From a checkpoint of a small audio embedding model.
Model: 3.72M parameters, arch crnn, activation relu, depths [1, 2, 1], widths [192, 288, 432], rnn gru.
Training: soap at rate 0.0042, batches of 64.
Data: 39062 training examples, 2.0 epochs.
Rows from block 3 of a small audio embedding model, named by matrix and row number. Each number is 200 + 40 x the weight over its row's rms, rounded and kept within 0 to 999. All counts start at 0.
After each channel's rows are labels from the 100 clips, of 14976, where the channel reaches its highest value: "lies over" is the class under the peak. Only what is clearly more common there than usual is listed. The data: synthesized solo parts of chorales (CocoChorales).
# conv: width-3 conv, stride 2 (model.blocks.3.conv.weight, 432x288x3, each kernel summed), inputs 0-287

conv.210,212,196,248,214,161,270,152,199,231,161,145,258,178,183,154,231,184,133,253,177,168,179,263,203,187,157,153,163,180,196,193,315,169,228,219,318,173,170,174,273,145,226,171,200,195,220,206,199,166,165,153,109,153,234,245,175,163,147,178,265,142,264,245,223,245,189,265,194,246,187,173,219,178,193,125,194,226,234,219,163,161,235,248,163,209,232,225,196,174,252,155,171,223,191,161,204,161,255,183,200,186,172,262,286,144,234,117,221,168,191,146,246,162,110,189,167,292,171,252,202,186,199,189,193,247,253,166,192,235,213,204,229,204,231,162,182,201,175,152,173,208,140,265,210,219,186,157,196,170,196,168,256,140,222,183,205,184,148,193,191,105,196,94,162,183,154,219,169,196,219,167,205,261,264,181,291,174,159,184,202,226,207,199,200,157,224,180,285,218,197,198,153,227,275,214,243,171,154,197,243,298,163,191,233,129,129,238,184,197,132,249,246,174,213,180,207,184,205,44,166,180,177,185,232,135,205,163,170,234,232,215,194,191,256,199,181,183,183,135,200,238,232,239,217,171,178,196,215,178,222,219,173,212,270,236,120,184,286,186,246,191,194,227,223,249,225,206,187,206,243,157,215,222,211,176,186,185,224,216,226,185,182,233,139,205,201,267,162
lies over: C4; C#4

conv.389,145,184,219,200,164,272,193,260,185,314,241,259,155,253,142,145,198,169,224,190,206,172,148,198,167,218,224,236,166,222,218,220,162,191,275,289,244,219,209,183,236,211,161,210,155,183,206,228,246,168,267,180,188,206,152,215,204,66,229,230,303,278,142,218,179,157,199,154,162,183,239,284,250,158,200,153,137,216,173,209,227,215,159,165,244,239,203,237,151,188,139,179,184,215,165,224,238,204,203,135,138,183,245,162,200,227,197,219,218,210,194,163,207,229,177,179,213,193,182,193,145,242,187,254,256,210,274,235,234,146,181,134,105,212,245,147,152,135,215,171,155,172,270,257,151,240,182,244,153,152,178,233,205,311,250,169,149,192,98,213,236,219,265,184,188,221,215,102,223,180,190,187,194,195,239,258,104,245,148,222,158,203,181,176,233,158,214,151,157,230,185,253,209,201,134,175,213,178,205,220,213,185,133,172,168,185,223,175,192,167,193,209,134,155,253,142,127,151,207,201,186,210,217,98,153,193,145,183,190,191,236,155,182,193,131,165,214,211,138,194,233,212,172,237,255,267,208,226,189,213,214,199,211,231,210,223,209,210,203,271,201,191,210,260,235,194,162,177,240,185,227,200,189,208,238,199,226,177,244,210,221,172,139,212,282,263,163,206
lies over: A#5; F#5

conv.140,190,236,223,160,159,193,195,194,171,184,171,205,189,96,168,219,218,242,162,326,223,175,164,147,164,166,161,214,244,120,222,249,236,229,242,188,260,198,181,178,147,217,150,190,188,186,246,214,130,210,177,250,218,143,201,207,186,233,158,176,344,244,190,237,191,196,154,181,275,249,176,166,156,216,250,189,174,224,199,237,169,161,237,291,227,240,214,183,155,236,134,167,157,197,194,155,176,200,181,175,167,272,147,242,161,230,198,183,205,205,180,131,282,232,275,223,198,196,148,233,213,127,185,223,263,226,180,205,197,193,300,239,219,159,163,155,205,187,143,239,166,165,198,219,197,254,215,208,235,197,223,197,191,191,177,232,217,140,234,199,173,158,214,223,149,218,208,234,276,231,210,281,257,166,120,210,206,214,120,152,245,252,81,196,143,194,206,246,203,215,198,184,196,255,203,166,216,130,145,237,208,168,164,199,175,177,200,253,174,230,323,233,179,172,211,193,227,257,211,200,198,156,143,165,208,190,256,190,229,263,229,174,201,183,111,207,216,245,189,192,167,186,158,263,190,233,242,157,270,253,170,248,269,226,187,135,186,192,223,174,193,250,210,188,325,132,244,260,236,173,197,181,209,181,184,225,148,208,216,243,216,253,217,208,183,212,181,191
lies over: C4

conv.160,200,216,197,147,260,124,169,171,159,123,263,224,189,175,216,233,221,157,305,201,242,264,181,200,161,237,205,164,189,192,286,188,244,131,208,214,216,212,237,211,181,222,191,181,197,201,177,238,195,227,213,222,218,191,231,226,163,258,158,300,250,184,248,219,212,200,196,192,164,205,208,188,206,263,243,163,177,198,172,261,233,212,189,197,140,280,224,243,208,203,141,132,176,234,297,226,183,213,231,249,196,168,157,218,143,222,181,223,217,214,147,207,108,240,229,204,248,251,159,242,187,210,247,242,205,168,257,237,270,112,199,119,167,233,142,222,210,177,263,246,218,272,210,205,172,261,226,202,190,249,221,187,219,163,210,173,178,216,292,167,176,231,223,211,212,237,243,198,158,210,140,176,164,219,182,202,258,193,165,133,191,193,153,241,225,200,183,190,190,168,174,227,204,195,156,139,228,165,146,201,246,162,211,187,172,104,204,105,249,261,315,132,176,271,181,236,288,271,183,176,211,209,251,225,213,142,153,148,195,176,167,145,148,209,240,148,201,182,180,262,246,240,270,214,239,234,196,265,137,147,181,171,199,198,254,158,186,204,224,171,240,173,185,182,223,256,284,257,186,211,223,209,273,203,203,164,134,198,209,153,246,169,143,183,269,230,243,225
lies over: silence

conv.422,151,166,160,239,198,256,205,213,214,161,122,169,119,200,243,180,237,138,238,190,153,192,164,133,224,303,160,217,231,151,239,281,159,202,145,195,198,184,194,104,186,220,206,138,165,201,185,234,255,195,162,220,192,201,238,213,198,233,192,270,232,284,190,258,232,207,211,225,223,213,174,207,204,259,195,245,159,145,224,125,158,219,253,151,124,233,181,187,177,220,184,148,266,198,215,163,267,250,231,162,126,211,186,170,218,210,127,263,216,203,170,201,258,159,174,193,179,190,185,273,186,238,100,214,235,176,217,156,169,172,208,201,229,283,185,203,254,212,257,194,208,158,241,225,153,206,194,180,216,193,200,257,239,212,222,220,246,199,193,174,179,221,211,134,195,169,175,143,159,219,167,163,202,236,271,206,171,195,147,183,196,162,150,189,139,201,218,184,194,213,263,225,237,188,214,106,220,157,214,134,208,167,153,253,235,168,145,233,172,226,224,192,220,175,189,215,231,224,247,156,223,160,257,228,149,216,231,211,187,179,113,167,191,244,254,270,229,227,227,204,199,155,150,123,187,315,123,263,116,114,143,236,151,242,219,214,175,180,243,253,164,171,197,196,185,190,224,182,145,265,286,189,171,184,191,147,213,229,303,197,265,239,186,148,222,195,248,204
lies over: silence

conv.384,213,173,199,133,236,238,248,287,214,173,230,230,196,208,187,192,189,266,174,268,196,196,204,223,183,272,204,173,212,150,246,227,311,195,218,231,205,204,185,229,203,182,229,250,157,217,210,195,248,234,258,208,172,225,73,235,199,249,209,189,134,236,216,244,119,226,223,161,215,186,246,214,169,193,209,187,170,192,194,156,227,261,200,160,195,173,138,187,223,237,190,208,279,198,201,159,187,241,231,199,207,226,206,240,138,215,192,187,260,158,165,208,221,210,250,175,235,231,201,293,183,250,161,196,205,232,197,177,185,159,108,160,251,226,236,260,222,183,175,195,167,191,132,165,137,198,161,157,174,195,179,202,230,219,169,234,98,195,224,232,208,199,191,172,127,182,160,193,141,253,279,161,155,180,169,171,216,236,218,187,275,177,175,223,225,218,167,203,169,203,140,128,219,240,274,239,188,184,332,168,192,127,252,154,277,198,217,183,186,130,188,158,258,250,190,166,159,162,158,135,218,239,155,218,137,229,306,219,262,245,249,149,192,117,218,184,215,187,208,202,172,177,217,193,180,178,208,149,194,224,191,226,135,189,228,196,166,164,172,144,155,224,221,235,164,229,237,185,141,97,169,286,259,268,174,157,196,227,217,174,215,197,134,143,189,103,230,231
lies over: silence

conv.313,177,207,219,165,141,210,198,185,206,197,321,196,236,156,139,183,181,201,283,172,189,155,222,222,288,235,195,204,185,159,213,191,285,226,184,163,240,233,130,230,310,126,236,200,234,110,246,166,183,256,246,233,186,208,165,185,92,188,193,201,198,183,252,249,192,106,260,158,113,183,210,158,182,179,201,191,278,193,250,206,185,203,229,256,250,170,226,179,277,183,168,195,254,273,192,290,232,185,239,188,231,204,141,145,157,245,185,219,207,250,172,182,210,152,204,220,154,248,135,225,217,156,186,253,220,207,252,165,194,179,207,242,129,166,266,174,211,196,231,185,189,174,210,160,176,253,189,197,261,244,263,238,189,253,161,138,247,218,197,190,187,143,209,201,214,151,277,244,242,188,221,250,173,180,179,244,183,209,224,227,223,192,187,176,182,163,167,150,206,138,205,270,203,253,221,295,201,225,214,248,87,166,202,201,188,250,204,246,234,219,180,239,198,228,153,172,249,273,142,281,164,277,222,175,157,206,175,192,217,259,180,213,180,174,201,276,270,186,207,185,212,186,153,233,210,207,219,128,178,223,259,195,200,184,221,230,191,242,182,263,201,136,210,207,146,182,284,179,171,219,192,261,159,212,223,258,233,164,180,238,239,186,215,262,191,250,222,188
lies over: C5; C#5

conv.416,230,143,198,227,232,230,206,205,208,176,158,230,258,146,146,238,201,233,238,213,177,149,296,156,208,265,189,179,206,242,197,145,154,255,196,188,201,184,148,222,193,170,145,140,143,184,203,200,92,126,200,225,178,236,163,140,257,162,198,171,199,205,221,213,178,175,190,196,236,209,233,223,222,228,258,195,212,166,114,206,169,207,245,128,129,156,242,260,333,174,221,202,150,191,195,161,197,208,204,144,218,198,273,267,159,225,198,169,124,220,219,163,233,176,149,254,116,191,161,183,213,272,280,258,201,198,163,181,194,189,240,113,216,232,185,188,193,216,220,158,200,196,246,194,267,196,117,174,242,208,250,156,186,223,183,205,217,181,123,137,126,247,173,228,265,215,192,227,234,136,207,131,181,159,195,177,258,184,147,240,133,193,205,195,199,177,174,202,156,303,199,141,208,161,189,184,174,161,204,179,134,173,227,238,165,190,157,244,156,204,92,140,196,284,174,182,187,230,193,189,202,303,239,158,146,215,182,189,171,205,150,276,206,163,131,219,180,150,176,243,197,180,216,150,189,152,230,218,190,225,231,171,194,232,184,239,173,170,209,154,234,183,204,161,224,244,213,179,147,213,239,134,258,199,200,223,177,278,223,182,264,170,143,231,287,208,191,199
lies over: silence

conv.381,207,243,156,181,229,133,178,209,193,196,158,165,210,281,167,184,277,233,203,172,217,132,163,221,240,188,181,189,218,179,180,190,138,138,238,278,225,252,193,241,199,217,189,226,178,202,185,229,222,281,191,199,174,193,179,193,253,188,259,190,215,134,191,193,249,208,206,74,260,239,198,284,262,160,263,200,169,240,264,213,199,121,227,202,195,266,202,177,217,141,242,193,228,137,144,146,168,197,213,198,209,220,260,203,148,229,142,208,219,212,158,167,194,197,221,221,237,265,225,221,172,209,161,182,211,173,183,179,230,251,177,227,234,139,178,241,255,198,212,159,253,191,226,197,227,140,202,178,255,268,165,152,188,254,147,128,237,258,190,248,160,181,187,239,195,170,207,155,177,218,206,169,229,165,189,139,125,298,237,141,263,219,268,209,194,173,139,135,280,198,244,211,142,221,188,162,202,243,246,114,279,179,272,158,101,195,175,170,205,129,178,100,230,223,168,115,222,177,221,114,232,140,166,199,132,205,181,230,230,157,262,243,257,134,169,167,209,200,210,188,212,187,211,204,187,194,251,128,190,128,200,228,192,209,185,194,264,194,161,245,239,259,224,205,154,229,213,150,220,152,242,189,167,202,212,195,148,197,182,212,138,221,232,230,153,256,193,166
lies over: C5

conv.162,164,168,206,189,221,219,179,232,267,131,152,252,249,156,144,168,225,204,203,195,170,222,173,250,168,198,172,218,133,214,255,247,251,226,175,218,228,195,228,183,187,203,237,156,210,235,194,170,273,248,213,187,181,244,171,137,234,218,218,232,184,168,251,230,209,163,135,186,172,248,225,212,161,204,218,241,205,207,174,206,206,187,112,261,214,214,184,269,248,150,123,224,187,283,194,214,277,207,241,249,243,234,218,185,131,242,184,254,216,183,129,182,203,178,197,180,211,264,237,254,175,225,158,211,182,196,191,158,171,228,159,186,125,211,208,247,238,214,305,191,240,165,156,182,256,263,162,149,163,176,119,225,190,227,199,185,305,194,246,168,203,158,184,237,223,221,312,265,209,214,229,142,206,153,201,118,224,145,181,190,204,246,246,194,190,189,182,178,201,216,159,186,172,207,222,145,201,194,217,229,221,252,169,246,134,331,185,217,210,210,206,171,136,249,209,269,239,226,173,189,233,250,252,217,194,239,138,141,228,181,188,144,158,171,274,146,238,230,209,226,142,313,192,143,165,232,193,156,239,164,182,180,216,229,222,170,170,274,202,229,149,234,212,197,195,226,231,194,260,215,285,304,275,170,246,227,232,189,216,225,199,245,137,204,249,262,195,271
lies over: C5; silence

conv.28,188,198,183,253,236,181,183,229,202,170,230,246,176,119,128,181,240,185,209,181,186,260,210,152,224,204,201,208,201,134,153,208,235,269,186,254,142,188,197,168,121,178,222,281,165,177,156,197,148,241,254,179,208,286,239,265,171,206,181,191,223,150,242,171,125,171,147,181,131,211,180,255,164,297,152,254,248,178,209,286,162,156,110,220,191,180,180,151,173,138,187,127,172,176,249,243,175,245,184,193,128,195,250,257,186,263,262,162,188,167,205,136,146,204,213,255,193,204,199,225,208,228,248,214,182,216,238,155,191,161,193,105,267,140,196,231,194,178,228,208,179,228,223,204,152,206,247,183,215,248,168,218,199,203,192,210,230,166,210,142,198,206,177,255,120,213,229,141,237,205,188,214,219,162,227,253,205,139,260,116,169,241,185,204,248,155,314,168,223,212,170,240,151,216,190,208,169,188,220,232,158,230,245,182,187,175,138,244,162,164,201,234,182,278,242,236,139,183,194,234,185,174,235,209,182,314,180,168,152,189,229,233,207,183,245,231,115,206,221,202,205,181,221,297,191,190,124,193,155,213,242,225,159,164,172,207,229,222,211,219,181,183,248,168,228,253,237,155,177,270,213,189,255,268,277,218,199,180,311,255,205,197,224,242,177,247,188,236
lies over: silence