config.toml
model = "audio embedding model"
dataset = "synthesized solo parts of chorales (CocoChorales)"
train_examples = 39062
gain_aug_db = 10
noise_aug = 0.002
n_mels = 40
hop_length = 160
input = "log_mel"
spec_augment = true
win_length = 400
targets = ["instrument"]
num_classes = 13
embedding_dim = 192
arch = "crnn"
norm = "batchnorm"
activation = "relu"
depths = [1, 2, 1]
kernel_size = 3
stem = "single"
widths = [192, 288, 432]
rnn_width = 192
rnn = "gru"
bidirectional = true
rnn_residual = true
rnn_layers = 4
am_softmax_margin = 0.3
am_softmax_scale = 16
optimizer = "soap"
beta2 = 0.999
lr = 0.0042
beta1 = 0.95
shampoo_beta = 0.999
eps = 1e-08
precondition_frequency = 25
max_precond_dim = 1024
merge_dims = true
one_sided = false
adamw_lr_other_params = 0.0014
steps = 1200
batch_size = 64
epochs = 2.0
lr_schedule = "cosine"
final_lr_fraction = 0
warmup_steps = 240
weight_decay = 0.1
adamw_weight_decay_other_params = 0
Rows from block 2 of a small audio embedding model, named by matrix and row number. Each number is 128 + 32 x the weight over its row's rms, rounded and kept within 0 to 255. All counts start at 0.
After each channel's rows are labels from the 100 clips, of 14976, where the channel reaches its highest value: "responds to" is what is common among them. Only what is clearly more common there than usual is listed. The data: synthesized solo parts of chorales (CocoChorales).
# conv: width-3 conv (model.blocks.2.conv.weight, 288x288x3, each kernel summed), inputs 0-95

conv.113 [126 148 172 201  94 162 145  75  98 115 112 169 170 173 178 128 152 153 115 196 111 202  57  89 151  94 147 134 115 101 137 103 132 162  78 144 181  64 105 137 129 164 153 192  81  94 118 123 145 170 119  85 120 133  90 134 130 148 101 149 153 162  97 121 168 143 135 173 102 141 160 117 159 102 116 161 130  84 139 174  74 116  63 121 132 157 195 202 209 156 106 127 146 114  83 102]
responds to: violin; note A#4

conv.285 [178 110  40 140  87 157 159  83 117 130 112 192 125 138 128 134 135 119 142  64 147 168 130 126 101  94 107 146 134 105 162 134 136 114 151  90 109 202 119  57 119 118 138 148 119 148  80 113 142 165 181 136 192 133 165 145 110 113 132 160 113 125 101 155  91 115 152 133  92 122 128 118 142 131  77 114 118 108 155  70 173 136  96 105 150 101 126 114  92 109 171  66  58 106 119 107]
responds to: tuba; note A#3; note A3; note C4

conv.259 [143 107 121 171 155  80 137 100 134 134  58  96 102 157 173 197 124 144  57  97  99 147 115 138 167  87 106 142  53 154 103 125 134 143 172  97 134  69 110  94  86 116  87 132 164 110  94 118 158 211 128 147 157 160 124 178 173 151 145  68 144  94 118 144 124 126 122  80 104 119  88 126 129 159  86 167 144 170 122 117 101  70 149 140 122 173  88 168 191 129  98 102 135 119 168 117]
responds to: tuba; note A3; note G3; note G#3

conv.247 [ 85 130 149 134 122 218 105 155 117 172  90 151 119 198  99 164  78 112 174 111  73 187 144 101 102 153 128 142 163 167 130  56 114 109 161  97  99 133  79 179  96 134 164 219 121 105  95 151 146 160 118  95  63 121 130 156  79 107 105 156 120 132 158 118 132 118 121 139 137  70 120 126  88  92 110 136 132  98 130  95 122 142 148  70 130 136 124 194  78 136 133  93 116 100  87 120]
responds to: flute; note G5; note F5

conv.222 [ 93 121 151 169 127 137 170 179 125 162 124 177 154 161 119 154 141 140 141  80 133 169 145  89 124 168 191 156 197 108 186 133 144  91 109 199 177 157  78 128  94 192 172 183 105 116 102  95  94 158 118 130  96 169 105 123  89 154 144 141 101  65 115 135 104 143 120 144 122 173 115  81 129 110  99 128  91 140 153 178 110 107 100 133 114 133 163 143 156 105  99  98  96 139 107 101]
responds to: oboe; note D5

conv.273 [ 92 152 178  98 106  56 141 120 146 123 134 112 112 114 140 158 167 144 104 135 166 124 116  75 105 175 154 127  98 126 255 169 135  84 132 204 149 137 146 119 185 162 169 169 112 129 182  67 138 128 108 137 151 102 156  85 111 134 104 133 173 122 171  94 120 224  95 115 106 117 160 121 115 134 146 141 146 121 157 177 140 156 151 100 150 130 189 152 127 152 139 141 143 129 128 141]
responds to: oboe; note C5; note B4; note A#4

conv.34 [204 166 114 171  98 137 124 176 119 108 123 130 146 127 150 146 179  95 127 216 225  71 120 198 154 145 142 121 140 142 125 143 127 145  82 151 123  93 118 123 128 169  84 162 107 150 128 154 129 115  62  59 101 114 152 126 136 135 159 127 163 154 103 167 127 110 131 125 108 154 147 143 117 103 123 159 126 106 131  99 153 128 108 194 175 192  97 123 185 165 144 116 174 169 166 172]
responds to: tuba; note D3; note A3

conv.85 [106 157 153 105 124 129 205 163 131 162 142 155 103 142 138 164 141 159 139 157  90 187 125 123 146  94  94 159 128 116 177 137 145 161 121  90 196 120 108 142 163 156 117  37 132 118  62 132 174 168 205 106 109 166 126 120 170 139 124 129  87  71 143  79 152  87 124  65 144 111 111 140 136  89 105 151 116 140 152 128 145 143 104 115 114 129 108 152 136 147 133 107 105 154 136  97]
responds to: trumpet; note E5; note F5; note D5

conv.31 [200 184 122 132 155 115 110 124 136 109 119  81 103 157 157 121 106 131  83 201 135 141 119 171 137 181 151 117 145 116  92 134 144  83  93 162 101 124 119  93  95 155 144 183 114  62 151 119 143 125  92 139 126 125  72 160 103 180 154 149  99 187 147 175  88 177 139 155 136 158 162  79 125 154 113 216 181  85 114  74 129 131 117 140 150 145  72 125 204 199 116 123 192 179 113 109]
responds to: cello; note C4; violin; note A#3

conv.210 [200  95 103 134 142 112 140 109 118 198 122  75 161 186 116 142 142 137 129 158 146 151 138 136  87 147 158 145  80 134 152 107 164 170  98 137 112 142 142 189 111  66  82 120 107 164 100 133 140 165 161 154 108 145 181 178 168 158 129 113 165  96  95 158 110 141  90 139  78 125 173 136 125  78 119  66 162 133 139 132 151 154 117 119 156 106 119 166  70 154 168  80 104  68 140 111]
responds to: tuba; note D3; note E3; note A3

conv.60 [147  98 162 150  98  93 152  71 122 139 160 123 101  54 113 130 145 129 202 178 113  57 133 112 122 110 163 168 112 166 129 106 122 148 136 123 119  93 155  98 104 109 104  82 103 163  63  79 183  91 119 113  65 136 134 126 197  89 104 100  70 132  79 115 117 134 175 103 159 129  97 134 110 115 145 109 168 132 107 113 113 117  62 123  84 107 114 140 201  99  85 191 149 105 124 111]
responds to: cello; note C#4; note D4; note A#3

conv.217 [138 103 109  71 144  83 148 155 149 135 151 130 108 106  79 122 102  75 176  84 131 123  94 109  91 142 113  84 114 220  91 160  95 128 114 112 106 107 121 104 197 105 130 174 190 120 131  82  77  77 123 145 141 152 163 156 203 105 133 156 135 107 129 159 109 143 164 197 177 149 127 133  90 137  96  91  67 118  97 154 115  96 131 168  96  91 147 142  84 181 151 139 147 171 115 160]
responds to: trumpet; note C#5; note D#5; note C5

conv.13 [127 223 121 213 149 121 188  74  48 155  83 104 138 122 208 146 115 128 145 116 144  86 103  88 156 132 135  95 189  96 112  86 156 170 130 130 111 122 118 161  91 184  87 131 116  93 117 153 137  76 147 136 168 110 163 160 102 134 126 124 109 131  87 152 125 145 131  40  88  69 123 112 141 167 139 130 121 125 139 131 110 145 112 144 168 149 138 156  63 109 118 143  86 156 113 105]
responds to: violin; note G5; note A#5

conv.16 [ 92 138 133 137 131 174 101 112 135  78 150 104 178 110 119 135  91 146 148 170 146 143 131 174 116 165 134 106 160  72 114 121 107  88  80 144 119  54 140 110 103 154 167 137  92 110 173 165 123 183 167  56 140 152 126  40 135 150 164  69 110 113 105 138  77  87  82  99 105 100  96 110 135 116 165 124 165 133 137 108 139 138 113 102 159 106 103 145 139 119 160  75 127 106 125  94]
responds to: tuba

conv.54 [140 118 101  78 151  79  32 102 137 135 101 133 145 117 121 122  79 142 114 124 121 102 139  31  96 149 131 110  70 101  40 146 132 154 133 148  92  86 213  83 141  92 128 127 135 118 132 134 110  94  74 173 131 114 150 145  82 139 100  45 119 137 126 102 129 134 117 169 114 199 167  56 122 134 129 149 158  73 138 127 116 176 113 201 132 123 129 171 128 172 140  73 178 111 118 112]
responds to: tuba; note C4; note A3; note A#3

conv.131 [208  95  82 176 149  91 142 155 104 129  87 119 115 101 133 157 146 158  87 141 173 138 129 160 103 198 173 175 128 113 106 157 119 111  71 122 139 142 192 134  97 137 137 129  98 122 148 133  70 166  66 115 142  99 174 122  94 170 134  80 122 180 159 183 138  59 169 148 180 139 100 129 137 109 123 103 193 145 177 149 154 139 154 169 149 143 104 156 177 129 162 162  77 146 105 134]
responds to: tuba; clarinet; note D#4

conv.23 [ 83 120 160 140 159 164 120 124 127 115 143 106  88  54 167 172 109 100 179 118 109  66 130 167 147 145  74 120 141 115  95 121 121 130 145 118 166  92 154 121 158 176 125 177 187 117 177 112 101 146 198 138 207 123 122 124 179 124 126  98 106 180 103  92 111 128 132 110 194  98 122 171 103 134  96 135 103 140 101 114 144 104 105 167 137  94 135 187 100 111 107 147 151  63 181 123]
responds to: clarinet; note C#5; note A4; note D5

conv.185 [134 151 147 180 133 160 113  78 185 136 108 143 100 204 212 102 142 152 139 123 200 146 115 146 165  80 107 116 112 129 133 148 118 125 101 112 148  74 149 124 136 126 149 140 121 130 175 144 165 138 157 115 117 150 163 105 136 122 107 130 123 147 212 120 175 145  59 123 119  93 102 144 135 101 139 110 112 120  94 140 122 118  83 141 205 137  93 146 168 120 140 152 125 152 135 103]
responds to: violin; note A#5; note G5; note A5

conv.286 [127 140 121 110 136 113 139 124 177 188  95 171 138 137 145 101 125 123  98 113 126 114  88  77 151  81 140 181 127  45 143  87 154 113 116 140 202 132 178 143  77 125  93 160 134 128 114 101 130 138 114 134 142 123 137 166 127 147 115 156 159 154 137  85  99 153 120 131  51 129 150 143 145 147 123 130 167 143 147  71 132 125 125 147 110 166 126 131 142 149 113 118 174  96  47 157]
responds to: clarinet; note F4; note E4; note F#4

conv.184 [157  84 152 139 115 151 125 162 104 133 164 126 149 125 138 186 116  86  81 117 200 172 144 150 156 146 217 155 192  95 113  99 161 132  98 135 102 133  83 143  63 129 140 129 142 123 119  84 138  70  86 141 145  87 111 141 140 146 158 132  78 152 139 170  85 105 163 133 113  96 112 117 120 176 110 202 157 117 176 132 173 155 182 158 126 117  78 105 165 144 167 147 136 139 131  85]
responds to: clarinet; note D#4; note D4; note E4

conv.78 [177 115 131 160 136 106 147 143 172 115  82 185 145 129 172 143 124  86 131 155 140  66 102 120  95 118 136 110 160 152  54 160 157 143 102  97 203 107 169 125  79 112 125 116 190 157 111 122 156 189 198 180  78 133  68 150 191 104  96 105 146 186 104 139 203  32 125 120 126 121 148 122 118 117 152 141  93 138 136 188 120 163  95  96  89 140 134 118 141  90 120 131 136 114 152 139]
responds to: clarinet; note F4; note D#4; note G4

conv.107 [119 141 116 127 143 138 122  62  93  77 124  92 105 101 115 151  65 170 180 134 129 109 128  90 140  88 152 152 166 140 140 117 159 157 130 157 107 140  96 170 157 124 151 175 131 124  72 124 140 145 163 194 189 147 191 113 143 106 164  52 129 112  99 110 118 106 116 115 114 132 170 171 153  99 178  75 195 106 129 123 153 186  99  74 159 134 113 124 141  93 161 153 151 130 147 138]
responds to: horn; note C5; note A#4; note D5

conv.264 [184 135 143 110 119 167  76 144 124 140 138 155 119 128 178 100  89 154  59 157 156  64 105 151 111 140 161  93 102 127  77  82 106 109  96 122  79 160 157  92 118 112 107 153 100  99 172 141 170 108  71 128 140 143 130 137 206 193  76 144 120 104 203 138 139  97 145 138 129 169  84 115 127 121 124 147 221 148 115  97 100  94 154 154 126 149  78  73 174 244 122 160 171 129 109 134]
responds to: cello; note C#4; note C4; note A#3

conv.111 [ 91 136 169  66 158 179 123 133 110 126 117 174 151 132 133 105  91 103 107 119 161 112 115 133 144 166 197 164 106 140  74 146 101 138  72 103 174  91 114 135  94 147 136 151 121 106  91 141 135 141 154 185 163 107 143 189  96 128 106 127 121 145 123 132 168 131  65 103 155 122 164  57  97 135 170 116 140 166 109 100 141 128 151 168 143 132  92  73  88 123 143  95 194  99  64 153]
responds to: saxophone; clarinet; note D#4; note A4

conv.140 [114  83 116  99 145 179  82 132 117 169 164  93 195 164 103 145 130 120  43 147 108  70 127 131 106 129 121 106  98 140 115 176 114 113 150 150 103 166 110 191 163 136 150 217 107  66 125 143 112  54 116 182 158 107 118 111 138 139 130  75 127  63  77 193 154 111 124 174 132 215 180 120 116 161 124 124 139 168 127 127 157 161  61 166 127 173 188 153 121  83 119 127 142  99 111 112]
responds to: trumpet; note F5; oboe; note C#5

conv.159 [142 171 159 207 129 139 119 109 173 141  94 117 125 108 143 135 167 210  94 109 136 134  98 109 162 123  80 107 149 135 166 140  88 186 138 129 154 159 116 183 138 155  88 166 139 233 165 157 169 135 175 103 171  74 137 131 145 132 126 182 111 180 140 115 108 164 102 119  55 165 123 129  91 137  54  90 128 119 153 105 194 107 149 134 150 156 129 123 157 130 129 101 117 123 157 157]
responds to: horn; note B4; clarinet; note E4

conv.58 [129 150 124 145 211 158  78 133 149 139 109  75 122 165 115 144 166 146 107 107 131  87 150  72  92 160 181 163  93  61 107 142 152  61  77 160  96 122 115 139 113 165 110 139 140 132 162 153 158 172 101  81 156 193  73 148 154 131 168  92 138 101 115 127 156 143 146 150 123 107 105 125 113 137 145 126 150 179 106 167 159 116  91 100 134 136 149 145 126 136 131 111 196 129 155 165]
responds to: oboe; note D5; note C5; note C#5